Rows from block 5, named by matrix and row number. Rows with one number belong to one channel. Each number is 128 + 24 x the weight over its row's rms, rounded and kept within 0 to 255. All counts start at 0. Numbers have three digits each. After the name is the row's rms in percent of the matrix's.
# filt: filter width-5 conv (model.blocks.5.filt.weight, 128x128x5), inputs 0-42, a 5 kernel for each
# gate: gate width-5 conv (model.blocks.5.gate.weight, 128x128x5), inputs 0-42, a 5 kernel for each
# out: residual pointwise conv (model.blocks.5.out.weight, 128x128x1, transposed), outputs 0-127
filt.14 101:124132107105121106114130119143138098098106146171179146085107097157144122091119124118114094125112137158171138124106111112129157142108134112116149145128096125150125129139133141163147145173141119118096145150178144130144121128124137153125103186143117107163141169137089102171101095124143122131101101132129132112109115151110138169134101134162091123157134120125115114147161140143140129103140143133182170121167114172186154128168121162140094079121159126114110162155108118133168114113128112152172158158187105118117122134173133142140127127150105111136170138149129141145127159117097156128114104135133114144122107129099093137140190078148122122123118121147127
filt.39 102:110144129187148125116141117123129143097132126107107127115087113174117138154137136087074161109108123133131091080087089131096116120135127109119118124128115167154147175123140121141110133141118116143173138093109106101137134150144065152142135108149159133119108131110123127115150140123091109134099154111124149147106157109157150099118096104114115112086099132121098111107129139164145136131116123087120127174127137115105118107115119147109113113122152126132156110134136182108131113116087124123119107090098133154143128135105106158092112186170122190123101107141139097109100119158108115088113172131113158157132150134135130132114137110161100144108121125158140
filt.40 099:157109131152158109097132140185093096094130102128143131106135137114078088110142110131127114115143122118115124109162176142125112126117126110136139106158091093090115068146128135143116140195146109146143172150169165109133140119136111122086131126153120136138140113133155123140146124100090126102124119148101151136133153162138146084116151112093120116113124145147165121104138152129138098100131110166120166155158143090113154160140152188140135139154136139160150087100105127135172141147119160116123119116141127145116143138132109132138067177144139123143124159105127104125131104128083082128143121112150172128094121091119113100095094121144135122140110107140121
filt.41 099:107138134102191177197130139132110096134206141118119142126177121134140114120139145133130158141151115111150147134101154135118092101123124117146095107100149126116120121072088111181125115114144152112107112098087129116127137115148125105186125094095099104135122114128154128120124123110143118139140154132133118128100097105130189173156093111149130141123122128125156171124122108093094126112116140107123111116150123146145108125140168152111151139124082091114121116160163157175116091135138131139156125120137148140144154154111094103067139072159145128182143125120156159143106135091140157149129173122176136122158105181163151166166156087084166167106131149123134
filt.42 100:165123111128176168144116117192157167152166141098090116130116129151150102162156116123118162120096149142130149147115163115145106114139111125081137095140165137136153124151117170155101155121118140156111118064133151176143152125133163100131124134111119133159138113121148106134100135145114105129102112090137132137170117142137107144116108118071134152137145106107124127122100154122107144199125131107122121160151136111135130114111150134121115134138152117112117157153093099097128142115138160113074074102140153130169164114091110136128148135132173191096152157133188146135140139123073129157124131118113143101120103146147147107126134163133129105160130123151104
filt.43 101:146134140130115104113120094117138155157148091167173114105126102111098083105157137132088134130125168106116136106109082110112112112143139109121095101095096144152115158148104128128090114145112118145106105165098140129106091093101108094106117160144120115115152149113129188095112088108134131153091110072101129135100126133120145126128139157141113121146167116073111165107141119100086097114129150152140124124119124147142145102113110144095076145110130116144129159151174143141155148112114106143118122094124095104148157143089179132096108171132174120099125140169108136155121121115169167161071106078098176104117160118127087109136087097144115143138166139120144
filt.44 102:183130083124109125149127115097122136108125166145125164126132086098116116057138157101115134151111093139129153077127172140133137127096072090104105186137156180130095130103124113094108152129142127135124141109119126107126080124091053127161120132101099127148136134109130157136168119121143104106073151170142144108118140143134153129169196136135137161145144094160123138091162124141153145116100132125126151105124142112105105116142187161101138163131137101117130115100113106130147123131147130105119150127140134108171155157130100101172147150146099075075125117105102125161087144167151158213138129123160136150145151127142135146147153109103140148121132108117102
filt.45 104:086131131136124116109101095131101118125135136114157128121117128158124166163158129134122132146161104133144119128145143105153186130138125095164133081096141130108121166128144110103149131080138096093095094088108095112085099122134162129190136117068133121150151142140131114122117148121129160138154111140084147134110130102126120106143100107098098110126168159126093141107157143136153134128127158133146120150138122140115135106113129114137119085120098130147083134079138115145105126131121121155101109108106063142101097070105105151092100095083116107108102100094132131117149115112088116106126152082140095107139123146137118173135137076080118117120115150152124
filt.46 101:105112106108074144119124101150093118094118122096092093111122140121124155145152114116143130155109129127100091094091109117140093094165136100121135109154098109128127122111115115101124136203144138159129152140142182162143174167074177150119142134150138139122088144151143109129109122127113154102132134140141097113122093142140090138125166151136132085152177113091140140140148147152102140172109128155116166191117131120121144122126112144160140120100120161137098126106132173117093134122152111109118142113120131109160116097122133109136099123139109105071149116108142123174107086107085118140097131124134135143113130146124125129133071088103106107117138132124145
filt.47 099:109100070128115187155164128076148162124130164160161109141156102112080101120149132130126129125142140122114134152153076108114122113163135148097129136148149129124152152137154152104119140115147098099125085095159162134158118116137110119131129087110085071139133128124135115123117153127102135165124102112098130106082104101160123125148104127145121161182119130122086095108118113124140116146160126128127148156107129095106121128118143158141164132160100129102103116121110100158157130148120119120108141117148126149128146123130120143108120118161121159172127105157152123158145134118075132127187150090173175151111130143129119133094074106159178160122124166137156
filt.48 097:138174157174127105133140080072148171167145134136145139157122124154112102153095124149153125107139170157112146173162080108097145146146133140162149115144154093143114087185136121123190124146119145098089110125112140175154124134152124101115127156105079104099142182157098121127127130130108176150138146118084127111156138148154141141117175111166157130125138135143093089146151126114125100105121121099147132129089102168140087122112112129175135139133164141105150129076082112094064096147104130128096119118110125141132142128165167108101097122126115116120154118127144104119181195160122110118132145174123153145109137124128173107146146132123078096159088118144154
filt.49 100:126112150155116107148135158107083095128130137147166160132169105108153150162141104123163131151114155155091129139147155087114124144107106168141171118145130117111148116101131128125140105113136130159153122104106127127122114142154123144130119174133081095092069098108131118133158156125141110108123152169064135126109123133164120122090148167130115143126121129142069143133160155137132130135101150157121121127143104119120167143137066104116166125161157150149160133094157170149124134149147122143153151152129106153129144087175186149131164124083138156136137150125158136143156146102111200170102157167141153115147153153155119153127147120142169096130113129137146
filt.50 101:124108132148114159144133158124138192178128134116093095127056112125112127145122137084136130114162107119150112131170132164140157158120149157112105142131143135139146172128179164168121141140126135151141120117140138119120122115122119126124168137107124133125151172137195173141132114136130119152105108130124114107101128156124128120155078120114120129148098146127117100112159128096147155149131121149159113157113143090132120130138086115119123119083139108122137119112162131148132116109108115110085136098148134142135133120134098119125157112065155131141140155135056112109105083085122124109191100102096133144187132125118087111151055152183141130115151152155138
filt.51 101:152119157119123114095107165140100126129116134094085105115168146161135165125117108136150142200145114127122140116111060152100104139111148164093116097143169161125156162161133120099133107138137138120141149137109117113140101137133092074134175134116139142134078115168171133127122120094100118108088129111090139075124132145141155107118116120131136137105085150147128139106142150108133139133129123093109120107138157113115138093118111105130140088113132162179159118132151095101134162158145164132068109082143130141113098143179068126132166094124139106080150129116120119100109097142148109178187173175090136131148086170113160176129156124109117148130173150136140
filt.52 098:120136139136109130110079089141059117198118141135125105118082133097079074066138143126128157110108107083084137166137092147103189186152152144124128146143151149140148156113111167101113124107108165129163127133139121110109119142135107138148144094129125149134130129180115123138117156137168133111115092141145137136151144116132115134136082123098122120134126156125132134123165116116170073107117126142096130086095138099122116106155140117099118096098090144133118139123105119131145159157147116132134143153127143118117131126150158079134131135093104132132154148146136132116157095183168125136162160119091137082106140102115131103110151152095140166136118135141137
filt.53 100:130145102124100145112127128112185169129129085145133170164170162155166150128160146149152127126109133124106140144116088114117113133134137113077116113167133161100098137194129119066138133139141149163136132134178152112150114110094164115122141117104148104124165133117139105117131119142133126130139133109137119129102098138140129110115108133118197142124133110107090102154151132130099166159165148136117114168125174113130135126124142138174092152130136114105134152170138157110147113156118136157113158164131117142127128105168147129135125132182161164163154143083093121159083134082112128093078094133134171167088097162145154173128145168181127113145156112107114
filt.54 103:104105120154093086149151140099127116163131132162146125120112145180162183133136125129133122122100120132144103127122135101178111096160137109116121094133085109124080106121161115123087112131132113147137110122131168108179133139136135216174140118141133120131091136148145109150130113128135129137092134144143110081131146158124124139145143095108110137131142138136113100123156125115112081111160125181117133108144151143148118123158090126174145145128114158138084123112107115112127111088130101137116138159165116130142109112131098146153133096117100116124128118094124110132154119136099109143101164161139153127150157191136123147142085110116148149160155142130140
filt.55 099:137141142147158103100132168122108100171143123144124134120116091135192118143153119124157142141155121107167094080114117091167133176126137151111182132114094135136188112076131105142112102101129185144135126107115141146114156165077142127155197143106152157098152139157112127124060111144085138114103143072155108112108093147138134144151100095076105184136145119095142143104121119126133143153106122103136119082143087104128115134135107116131167108127123143122116127148115123120122105099159106147114148175138119101132114155077075133096102103148137111161123126134127106137132136081140082072127157163103124163152084117100121138143148134138132095131133131138117
filt.56 101:160164139130129120138109157128113162105101093135153111163122120151132149179131147136132126145116124151126148089141115120146141081135105067090133125154144114179086159122135146170169108129104153099114152118152158140124143121115145170133162131109108146114140113141135157130116103117136160092078110122137112119162151134114139101111107150119090122127120113094133105137117148136154144137170082116126100119110093136149131144123133148073115135135105171148149180161107138133164157112108119133103113103107112117142133166130163135173105133098130093148132137146188183129104133163131156166140138106125185112144154147136136113154156097156105110136116136116099
filt.57 096:147098140135151114124123087116090100121086156147112120085095122100112095078131158161156123152110122135106132140114141162123119096161132118142089118104179115130113116162127106138097059066101102102130127167129143116117144087126142108126155124100101091145121114173131104120143131137130133143117170128098110105126116132146114137156093117095140101117131175095157129173142126140131116124133145139152145136134133111105118106114112096139129137132088118117101124182130178157110103105164168079123122118146152158121142114137108101128120125130136128107110130145165142152089068117094167142088142130113136122104082126133133128125134116124153139127093119116116
filt.58 103:112133107082102141111162140111135112133137124175128119117102144139132106141151141125128139111144156092131129089069092122100089135140134132119095101147078109100125146147149085091131139139106126145104134162137127132151125147159121173193176108108134134149106097125122122148114135129125098131126105101076115100102118143116196129129147149133144110128131157163158133128140142155160119134095107110138125104102111114152147131132120120065067111083132116140177157146117142128159125120071105127094101112097107142114143104151155149097162125128111125097122157111125153137119156132112132121102175151146111151174136095090179138108174156210153146132147110149134
filt.59 098:090098153147130176107145098136103147114153127091120139137131132119146126137133133146171170122068139156155139122160139147119127125136125104103099138129190144119090144120128165175141077156143111177114131159126176136108143161136148177088145099120089107168089116113091139089131106155125145097140139110136137087115151144125141125119122150164157134168171121098157112151145110131128173151100106117129114104119113145111092118134126099142147151060100109134088135149151136142123129183170130112118130126125153100133139130132129130084133140133096166078181135123139133149114142156134175133134159087135136141166153152136135104140167105103096116151139124152115
filt.60 102:126162133095132125093143144125077125160111106117112101105091108101119169135098115131104116157145127128134145125176141146147148085115126120129184125133093093080139122092070113099136113152156150104123154211165118137159157129107095125131193107131152175109152143157156135152110078126116158154128135124077142106101132152124063088155111116110106149137129109107123115115148148147100161106088118134135148128194115134151136126153085090118113120121138108141160133161146172148099169194155139130144117167148172137140136163108182134133116147205184176152131117100106112114118118140142121104153134115108099116160094105120088115114079121079111105136138114133109
filt.61 100:165123134117071135183096116153118153144165144114137118175117112135126098151137132126142170128133153137130119105141114135128144151121122088119162125163102069140135140117129124160111105114159112135138119144188208146180132135116147088139135120110077128127103147114117103127137145110120127157132060089120134114120097111137170168175196133111145130138094101095125149137127111143076132146125103168121100122141165131143146167120170144163136167173125158109148125132136144170124146164175140189140145117107135117131130130142152152102123088106171134103108115120132133097147142151133158105115163114112131118146147112098129130128141105112103182108102112136140
filt.62 101:100119092174140100138105148146193115137126168133134108150114089076090164142142129157157147114143105069109111116180131148163180144116100153143166131159136140128145127171141175126130110123107122125123139156140105150115105141100138142099154151139112113121128128153118121096146134188136155062119162146155063134152086114127094132108115129095087101138124159114094142114123138122146121154100134152104128172103147138159123127116113114122135132111149141174160144126159119127114091136123123145154126107096121124177126141120137097129164125190107127133134149157116141154143113094064137146087110089112080077109126119147123155121126130125170115122130112142144
gate.14 098:135152150180142093077086098187107088144133158099127158124100128113137153165149156138119119121141176137133079149155117107128105087113108123110081134157103109109119181138125156121116136127127086113122126134132101157137165150145124128091147158160132133133134171154121106161084118125139119107136150155119124106116157121077109146127139114146122118080118152105114100138103123117149080146144114112131133134142096121137118110130135159140129117100152083147153133098091101138099103156173127145132162149138100094115121128145117152165141142134161138146126099081076124073139156106094134113102094118140094141129136118113086119149125111113123105148126132151138
gate.39 100:124142160191168139118150158138134112162163170110106108082097167132101098140138131137160169097146144106101098097123135128125127150146148133139091127121155109060082131126175161158126163132111175128182133112096132131172173137106153138152149114122149166172075130144143121136116143108145093117108078101131094116111133112116176086108161150103112153117192127135107116097096097117129144127136114124121123096114115131129157147143157155129115129142163089151140144114109136168157137117117124152139139173111092129090120123108168176151163116104104068107099119150144142118128183095107102123162159111164135114096113114111108106126106168137110111148128137134151
gate.40 097:103119088136094127105093136113095105110148103143110122128094110078111150134127151134132145133108116099134074109125133150116181112150105153124106137138116108128084108098144115091152160127137115116121129132104091112119106117141172182173178118090153123164100116108143100162099128131147137149145174143157154145135152160109173146163129097121147118126114130114157081094096141135130131131136148168141160149106153117145116117114093072106076114129155163125102091117134141179139135146110113157154146096111136126121122120145137174123152118114121085123114139120123126143156103133147057123122194103106117132126094129099143125097141175137117169131149117117158
gate.41 100:078113124128116118113130132119105155162134147141197151145130158076133116125124113130116105132117124118137112103134149126166112167124191143150167141115121100073071098141107135094127119144171123092147112080143163093140135125139128094127062125128153127142149125122124121090163153150100121095115115135088144119097130114134120156120180087102146154135136103125128141109132109157141101135153147116156132166130085131144127142129107079085137085101118121099133117088133150138150138108114146134160164133109118139154148143155114129139081174165144153102126141126117129109144108114122144159099093140109160172157121083112091099156068168107139047100153158123152
gate.42 099:172163128139146167136123155125135160151129158090123106149159131191130112155139119111132120121102103111098161134119129108121126144143130132136169152127109128149146059162099130157153161135102133172150154135139115108143117144108160126092131119152112099129119150150158153167095110123108126117120124140131094123159115160101156116090103122125097117109121116148154123095080146161139173155146132150123132126119124118105122116138138129144153175151183147160159126114140143122169134123135116138144114102107119139180121105067182177159105125126136136138121092123137108084109136153134167147111100082110155119132106077139120092119089163124083087137136122137128
gate.43 101:114100127138145124121133122153088095143108096126122126121131125070111082058123125113124118136133185147121098186112115112097128109127093132191163144090133178119146130074146108107108132171167177140100138140133138088100128108176166097112132157131166100149109138104125142113129127120127126148188197193125149123114140130079106119114060117109107125124141126111137128118152149139150115157160158183164177153167141109131120144120110109147173132154129124143180122141116113088107093139141112136136122125123121168119133088097097148134139146147140118099119141165141152172144121112099145137107134158181108132088159165088112105108121124127132138110135128115143
gate.44 098:170154194145154156161180097101102063114101095138169170121092088098112120125143115122108145109094139125105150098101113117129091118128159116134132148122141155086102094135122143135099130124161136090111132116104152172191142113134119102148137116132137161157171153112124117135089129115096109111152153142097118078122111119094114135121126145175114108120175169129179137110138104116133132132070138141147174107104113110126135119141108113140173120110096097152154154172101134111145141124120084137126128131121131117124159126131134134105141140145146115124083094140123110118135176169134118134129159111141151143076115130124107130154163138123083135116122128136134
gate.45 101:118130144122124099123158178154137085130125110147150146144138095123130128135111105150107124136152125148161125136094141125115104077110088125096094087096123127089137111193173171118084145148134153095158137127156170130145126152109142101088090115129130112113192156157172167154129126122100147114107130119123139166141139089151112143125147131089151170134101103108101141106122075149139134176149148151128143111094117120113122126120112149160139140179174148118115086143130117106106080125106102153114093140117176157129105096092086106148151128116178107106157131126157163125101084093095156099145149146110109109127115113110121131124088064106083143137132151130115
gate.46 102:098145141149165143130132142159160126090158160116089125134145125122135169120104115124103144154157105106126106113104085138089113128114136123178170135167168118107097106139102111159119109158137166127124166130121085149097124121123115146101109112156110111123127149129116132183136120138163129147169116107099167152112163149145133110145146087125125118087101134183170135144142118132104120097145135157129151162147147120108099133109124155132119102137150171157130112100126107108126113115110141101138103122151125126133133169152129136160082092096177138073139145096117108146140125127144109112157113126141151145155093114149084083111128144143147141128109093122111
gate.47 099:111100145137108178130165128124084112124130106153156144141118200147113126091138134113103095130108154175134151121173168129133146127137143162139147193182125086106110153141120141142173130149144141155126140115122111123114084107128081099134118139160143151128137105148113141140130111082111151148107156140140123118114131149097116129118162140168116130116131100145118157092101166121107178133151127158116128138127136139123145128134102091178156090138160151124135139138115117098101117171147181131158097118096122094119129088161147120175130144127091070089115092119129097172137206169137157143128152154146124069116111153112087102084149119132116129116109121123125
gate.48 097:127127140086121134110128119090100114103082123135155102115158129126132079118164164122125135146121114127123113138115140152146150164150132158101123145151057069130123140148160136097114122110132148118137144133142121086116114110112090152094093119158158112124127165120108144130122123119131098154097133159138118083151145122144104119109123120094139164188128171131164123150169127103133143115092095169119105106110107109144139117130146125093130143129134171138157158135135161131108112168139101078138114121108146135094131132068138188105083114101125117111119099104095116133137137106065054102098135097102086123185147118093094118147091132122139123113115115106123
gate.49 099:135136131114152144144152153139126124138126119168219171150139147137141124133152133079124065130154132115142117097159143133131122139135107078131151113122089136120159115160172164111139142136108105075131113123134116121191155127123152149127153146143134137107123048150101099145131119111105097122138134099123123160139137162128133094145116141154142136077138142155156112155127127106136135123124147148096114112128154148146143125156157107106144148110101124133133170131094124114135164150156145128119130150137118109154117124151165174162162173155155141138161158174144131135116100119139185092126118099135115127135086117099108131101143133133135118145142117129122
gate.50 099:115097129119168147169087127140131125158130075098128176175145127099107076147143115127125161156146123134099092121109134121073102128107115130082126158114103130135100112135078179097137133104135175151128093118128135142151153115145126159080134131103119104118126182122152130144075105119129139082133118121134127136114114133135101092078126082151130119145117119139106098123119145150168153091122070103097135081167117124138170157152091155074113128125113142111098131134138096132138129135093121145144106154103121168149153126114161106142121152090123080090106109145123126085099088084132092100114140167129148124133120126170041084093087117142145132129128161140136
gate.51 100:106163132153145152141111109116130137152103145174135157144118130087158149146114131150102159124133125116123119150140093111150110144116138156186110116089132115120076121143163149150162119088094099115118177137165097133147109133138122093148090111129147167101125117127087115119127159137147111061102105129098142102126129135120147161148147141131115116112159179207124135142129095141160098090115156166121079093083125112123127156152132117150156118137158173196126080144136144165161124156109135112129163116164154147133113103117153144163147139127145132115126127136146108070106071126134163136122138147135118144140138124145149145128139105101145104127129130106138
gate.52 098:111111112133108165139114125143079126105088130137147127148133073099153136114123147122114139165189148112115134149095127130106101109190184103186186174113118101122092070082112119107107107110144138120147155157118137120148155156105106132191116082126148122108133095085143138144138107095086138170137139112095111109146167116112128107125133164116168127122113149164145130142169149124106131121136152099138155121142125129127158156143137143113148098116103145118141106123133138154145139116116164102130116167124127106133120133112132118107110099150170155184135169137112100136173094126139125140131152183128177118148142124139146116118128160118116136103129143151131
gate.53 100:131115101170145159128145084191173102124119161168174136109120105111112143120108118121144148125099102123143135153167171074156156137085151072148121162132116088148079094121129137096122120098135116125132136128110132141096111115127136137190152159160131141116094137130133116105160142123145164117116158160130133109125125171105113174138153130115134103127105160168139121157175122109116115130094090113102112120098109149140108117130093080116137087115107130112072181160159141119166134139139185115073131106115155120114127123108141184144118133133158170174118095105101149103143094098103164162151098162127074119157138138112170136121149124112110172140151126104099
gate.54 098:123170130132123121152123142139143180151124144096109123105106129120171151140135163101137097128151129117145124127143134132111159121159177120128187176125081124141134096121134151124129143146149175155143093111132084080114107144159140132138106126147123083144133076113110126115138107114115129066092143133138116130140126133120104150151149157145130115139123124153130116107139186143160125140166148159131118132132115108122160155141166138145176182174151180118134118153154125137168090097119138172142142153117111143144145147176111174177170150139132139112120131141119143130139172141168108124178150147115166061095093119159112131102149114154161161123126128117108
gate.55 102:127112151133166093089117124139110125122121135125138150133092108140157159145118143121104089134137098104127110121138133168105121125113111166157148140119165142141164175172141152102099123107138146122145130134162106138123105116149092096136095061123111134164136171143123132131137124080092137147144151154167097102146105143087090116118115082114107102083120121145141135127115135144178118150099123126178185138110107128125164122127141138126149122169149144135090121091103110158102108124104126148098128115121177137123130142139215151191160168130131089114077125096133127136119146161092079083089128087120159089158123073115140120118103163120165195133127121106105
gate.56 098:136143123163115120091130097117119137151147163117132140136126165165120137140147160144156125083107180135105104106124091147164159145119079119064126137156134130116138134124136135126106132189131130129128158155162137137199167133155173081062087118143109133132152148132137168158140149150112143091069144106143144126132130127112144105183127131152174131127120098121187182145161116088087146103093144112098142149159101133133139122141116143138104158133091095111108064095107130127137106122106115137116110106171112104123130108099143131135149172155131131105125108132123088066108085116159127127172197109113162195141128138119149112135108094131174143149143141146128
gate.57 099:166130130109129132143134139142169148166099123112083141089146150125130154124114121091126152170143115137150133147135104131147093092178109068125099131127142111138106124172125122101113117123155153168106148099162094126110080110128120182158103100086075100149119113178139105112128118129110116141131144127070106124108115120128138153168133131120111152137119163146129134129119139143109098095122119146130121118174147131096162113138141100131099179138109106107091148170123139116161164118120128140199144112117126140120096097131171138123148094147121103143146127156140131161108149143128145115119126166157135110110167181163122156169176178135129129122126126122127
gate.58 103:140118162147096097112112122151113111130101124129087152153143088171160132160127125135122113146153114100124163116117131103165099071133154147135161149128150143135133124118100142149090127165138106168134159116115101123141126162084103084103129170117136116132122146173125107085145113123124161160119153136147136129128095124103075098116154104094123159167127117148156123159165129113140143152131125132107150131143168108146119143095106143175068083171144138111127119138101096096143142136153112103109127123127132118132096096132152163135122173081103155150113072079087117123101137180104097113114159110050095139134120119075110110123137096075127097098131118136103
gate.59 100:128109123126158127142149175139161142147138122098160147159153139110083120090135123102105173115120134134126127157150113105196152138173147129127137115129103152144137147180155145190131102129136137133111119091148103110114159118105147109162132159157158133104121104095147130096100147113136150076114093085143148119148115132113099089113074128106111136142199143148211158131137084115106119166095123146127110134132139139158133101103147087116101124181127081101105139140140142136169163130176160113114133128123069139130106159073141098107089132088144134143092144160134137126108113137135125183166128123136169126151131111159135108130090125126138136127138141160143
gate.60 100:151127112129133064150167136096135120120118119119137135106121130167092132087142115116139180124120099119110129114140151147158111144121156165100127151112167167104127116152142093103122104167133145140105182152113170082089096091121092151191140116154114145135118112106121147119154135173134144114129130136111167102180179163151166131092100110140163120128185165140116180102117116119140105135122198155067111119138121131089111115124140111123106153114111111115137143084122149156117099129155136112077140096135130156134121115084077101115065149116137117128132143093122134139094156146118099118135097097121128131142147180188145102116086108077131094121124114116126
gate.61 099:126117079111107129164150162174146147128177124094078100131102168107139127091110115105114131133178136104142160107118135131114165137106120080120140143178122077132079127076129176136082130128104142126139086074144137147113109111155123143135135140133109120152151138141140102153140126097144096123166130149131130117124116129066083165128124098111115125112148133163103140127112148140114089107152132123162132156167137102128126117127137104132106118139099135144136105136120119137122119116125107158157135146156125131124150148207157141124152142128130128129119088121104118163126131157173093120146148135158147141164130171166151101165164115104143113091098110116128
gate.62 102:200161100137138111139129146115156110109120136120101147127093112101127107139124127142162132141130133111129156153150155117132140138132149095134154149100168151123144142129118113107140101121128105156128125111078089130116122104166148122123126112138178157140123092080086123131138121109139113121167149124126146143108144057126133101128129086083135153161127155111120149122122123102147159157178118120171131112152100128133118097128131145129151154123123115116118151150118091152142175148129103070096129111164121124143147136179151153138139187131222120134167149154133105186161138134117137109096138141132106117140175123087117137114153109159158077126112125115135
out.14 105:113186131079082123140123138134155097131159173142091127143128119126156147124137103138158102148121127110143130161136116063128140135188149173143161104147162147090135098134129144128164108150132140128128147130104134131152147111089123151113099111147102101094158121153160107136114157095158126120105162102157144154117167088102177127120100112098126154144115160115117140119112127106159153168132
out.39 112:173097147141102107126173136095127109150162099137133146122124124127155123147176118149098160152129141142131117133126178112109111141118138118124137127166119094108120101108119124143146122149151136131115129069135177132123096152143130105157158145160165124127161155095130128122153197134096090114075122154153158112117135111147121137141124109163135117157155130071129079127098160173144102151150
out.40 100:144099130149119121089131111156106163134131118120122142135148133111111137159105141145116154127170133159137116153137098102111149126133099102167109104124125116116116150130126176125117177127119132094090137104125131121124128095138132149086139079170150155089123169147101131120123105141138131126145100156129140140124197136083140157057159133118084129131141149137121126143090061127140079162091
out.41 094:150144155133126161157130112171111141139119109112086130067131176153096126113138138144142097137156084108109139140137143100153133080157106131126124165106176147137124096095110107114132091124095134137143144122116131133112166134143117147153178086094146180113124124106157120120144117110147099140103071132147093099157122133174143131102150154130119134113152096152094141137126143165086100154131
out.42 101:132106122116163116078110187121135135110085100149099122091112118161106118119150091139092130141142096146088131134099112105132097118089143122178120151135179115144151191098125113122147148110128116138137154150135129128137113182118103137151170138129173111094111125125107136116152136159148108159117118142115121144144176071141130113081118100141094167132143100103123124137137110161128152155118
out.43 104:128160125174108149131134138136125144105102159088122090105087187115129121125110121126133157108163143164122082123078170119119154125130107109063130137127128134144150140126150124124159098101107112118143109115093139156150084137155120112084155108160108135095085156115151120119131078148092119111144118111126098130124108120126135142140097119116148132127145072107143134083075094132121133088147
out.44 094:130148127120103113094137140149085139112134095108177163163105096163146142141135135101119164166142167144163093121161095143140148134122134124131167125098151104156150101171139148108146137149109150095149148126141123135118137129127104110115091150142115151143141080114124134117077128087201145141179120112129099172141113129071137112141100129120115166125113088137111153142154092129108120121132
out.45 108:147113101126143110084187100151130144094138138146125161103088114142160145165145154106117112127122102131099117186124104104096127133150114121176104115169150175127154159134108134068163145137153159116111116114181140145124137143140149158160149117127080118107143132131101117137117111123128122145121155124080079135105140161134144149110118129108129079172127122135135106140150154133092128132173
out.46 102:161133151133146146105120117127121115138108183086136115090171089151128131134129122129121109092139116108086095132101195108113159116148085125112100138175154100103149128165115153124097127087135111159059110103146124111129179140149146097155123145141126116108129095095139156143085151148122143102126077127129122123148116149129149126163138117106135151138114109098129170136101151148141147092130
out.47 096:104121149139143141170118127140096189120108117106147144173135110105163127124106102147102165169142119130102080120112118158118121172141136134109134147111092135125125051118132163134076134103141121131123132128138141121141107134087127107156114135107178114088153119134119153132118176096105120092109092092134109125117123118132174150095151165136126151143140128129144156126121152148096176077146
out.48 091:141143129094134089128129172111124132113108149123101153121142155150121122114093107153118107143146125162154152169125104168074115136123135135164125151160115118097136165176132141111097119130141096173122145140150124174116109120143121084058112114099126160151132123112158143133120128168099107142153130148115154146113102110083155136146137123162156147180097083131099137130100093126153157123095
out.49 111:140110089140091132170149151098142131126134111126139116135096145124063176132154163141191167107096147120147148151139107132125113137159096145149148144134124147128115155172111154115120154109128113098127115117111124085095141082130088159111134142100131141143125129098113153138131140118160064121127148125108127165132122109131133161062158178109114170133147125120142080142121111123113160120142
out.50 098:134090156172115169110124080114136139148103091107129108134170167119124146143114137164159113172146161080102109135131148119071066099164105123113106171143158150136115145182155171111109141155112151112159175125104102135108111117113118162112144103117125125120120106101138119113161127122166157146103118127156134104113143089131142134160127116124141134139134111135111105142136121142096169127094
out.51 094:129129134186171154155132117115110108095131119159093090150116155151104117120153123149127183160140108093130168119122129142126165175130145104105107147116116133146137173150126130160110107159107119046144104130114167115156123127141126151171159116144090168107149171131116131113136144125121136101149114117167119146128129132127151129108150105136129098101131131147115149161088117113068119119175
out.52 096:144094120142130112080119156115135096109130154100121103111118103122097114124162107115098146163119096132149111135136125151128127127183128132135129169151099147125116145145161122134146152136130120155160108130134109093148136122095154141112118136147092086092136142081150154190101145121086129183081142071159127115179115115102113104117150123106114137090181100135164109152137154124138130136157
out.53 109:109145094113125097142093103112136171121116095111098084104131157116149087087155123151130144102106157112093114154145176171144113111104105127086110155149127120098136125125131174141141135171114157153147105090136133106110116126145134122148044123142102143104127097116103103138079112131108135135137082173098135127130091171137129124119138116138133112088112113119107116160102144103145146125149
out.54 098:152118134170114166156095107087154107117132144105103149130131131166117130136138116120095124125127118086089122141095114132144132178121096157110128149138116067111152118090108153138130135165177109121175096129111143125129124119130121137089111061105102090150099130197118164134122106121104129103136160097122110131121161106106121110109152135149174118123122080112137118137103090108132132103153
out.55 091:095113120175068140083114127122111151125149141140125098095113140158117115118138142084056145079160111088140140179088138145128129121125174131104113117115157140133105095122143126099131133098109134093134120073120151160071147140126130124099108076109168182093136119100120138145097140130153121131139122105126155122120132123120158144139111088150131148135154110118148126138134109157099135128134
out.56 105:131144100126110137093109106115127099159170158176134109110148092147133138133095112138145115130134148131167118126152111122136121149109187090098094095126135119112140171096113142107117129135131213110109126118108120124143123138124127058048121121124131104164128113166118142144146143094136115131146135142125132174121128153116128134153106142147094153138121116120147126083175094122108149139091
out.57 099:116083133130136145114095172144067125123137131138118150103115082089142136150115124121138090128149122113116140166163117119164162137154156166195106111155105125138144146149130139124088104127118125088121118178095101098129126134088166096172144134122170120145132123140115108108088110122103143138149146140105112127141127154087101106161101120131125155123106117136081158158149095130076134115132
out.58 108:092083117116137134089144150110141087111128126129173137154148123122104093113127145142093084113140122105127136146151168116151160130102146159156111127106155083127115124098112122136134143153175138097127098100134112125096079100156144088200129159164122143106138164122108155107127132121092124125122111136108158101137160147120137105149153093142126141112122095141147123077195101122117107121110
out.59 101:128111131108134094105151119080122115142138125140150119127132115123128125182176162173133164114134148089152187149128137127163134111135099140148114109121146143128150098112142134157119199126101122110120124135121141102093139130171168106138135148086123140117083128086107129129107143075143086142163116152150088116114137156123131112145135107109110109129104082158118132124079145192139153126118
out.60 093:096193135094147107134174156142145159165122138119122120123130153099091149129122144122104163078130199129161076140133133152090119093148097109142159141182119132109139094113128129171174117138116125107106120148120112146099122126146104167140181117104108110152175132127094133141138108148103093138144145108150170136175112141133120127116127138112142140142140092136135121148108132125156145138111
out.61 100:121119135146135180101095157109101167116126125118133150137150148136116120118098096131133141121147086112125103120145114145116148145117109133170124087152077115107128140149093126138134097092130118113131145127149161118086157156136151173144129149189137152121107110120132165094116119108089139127128100130152079113080159189100101097120131116171154114120120131147137093073120140138173151137158
out.62 103:137124136166134083076173116067147097103156177172146155141202134099157086156163117136113125101106085087106162109134151115123133143132126125120118168142127120172124144150166132141121126155143113115102147175122078113127100141127110102129125150111140156166127185117127119145124123116132125151141122096120116121117124117127105111135120147127162121166086119112111126140167118113140118148127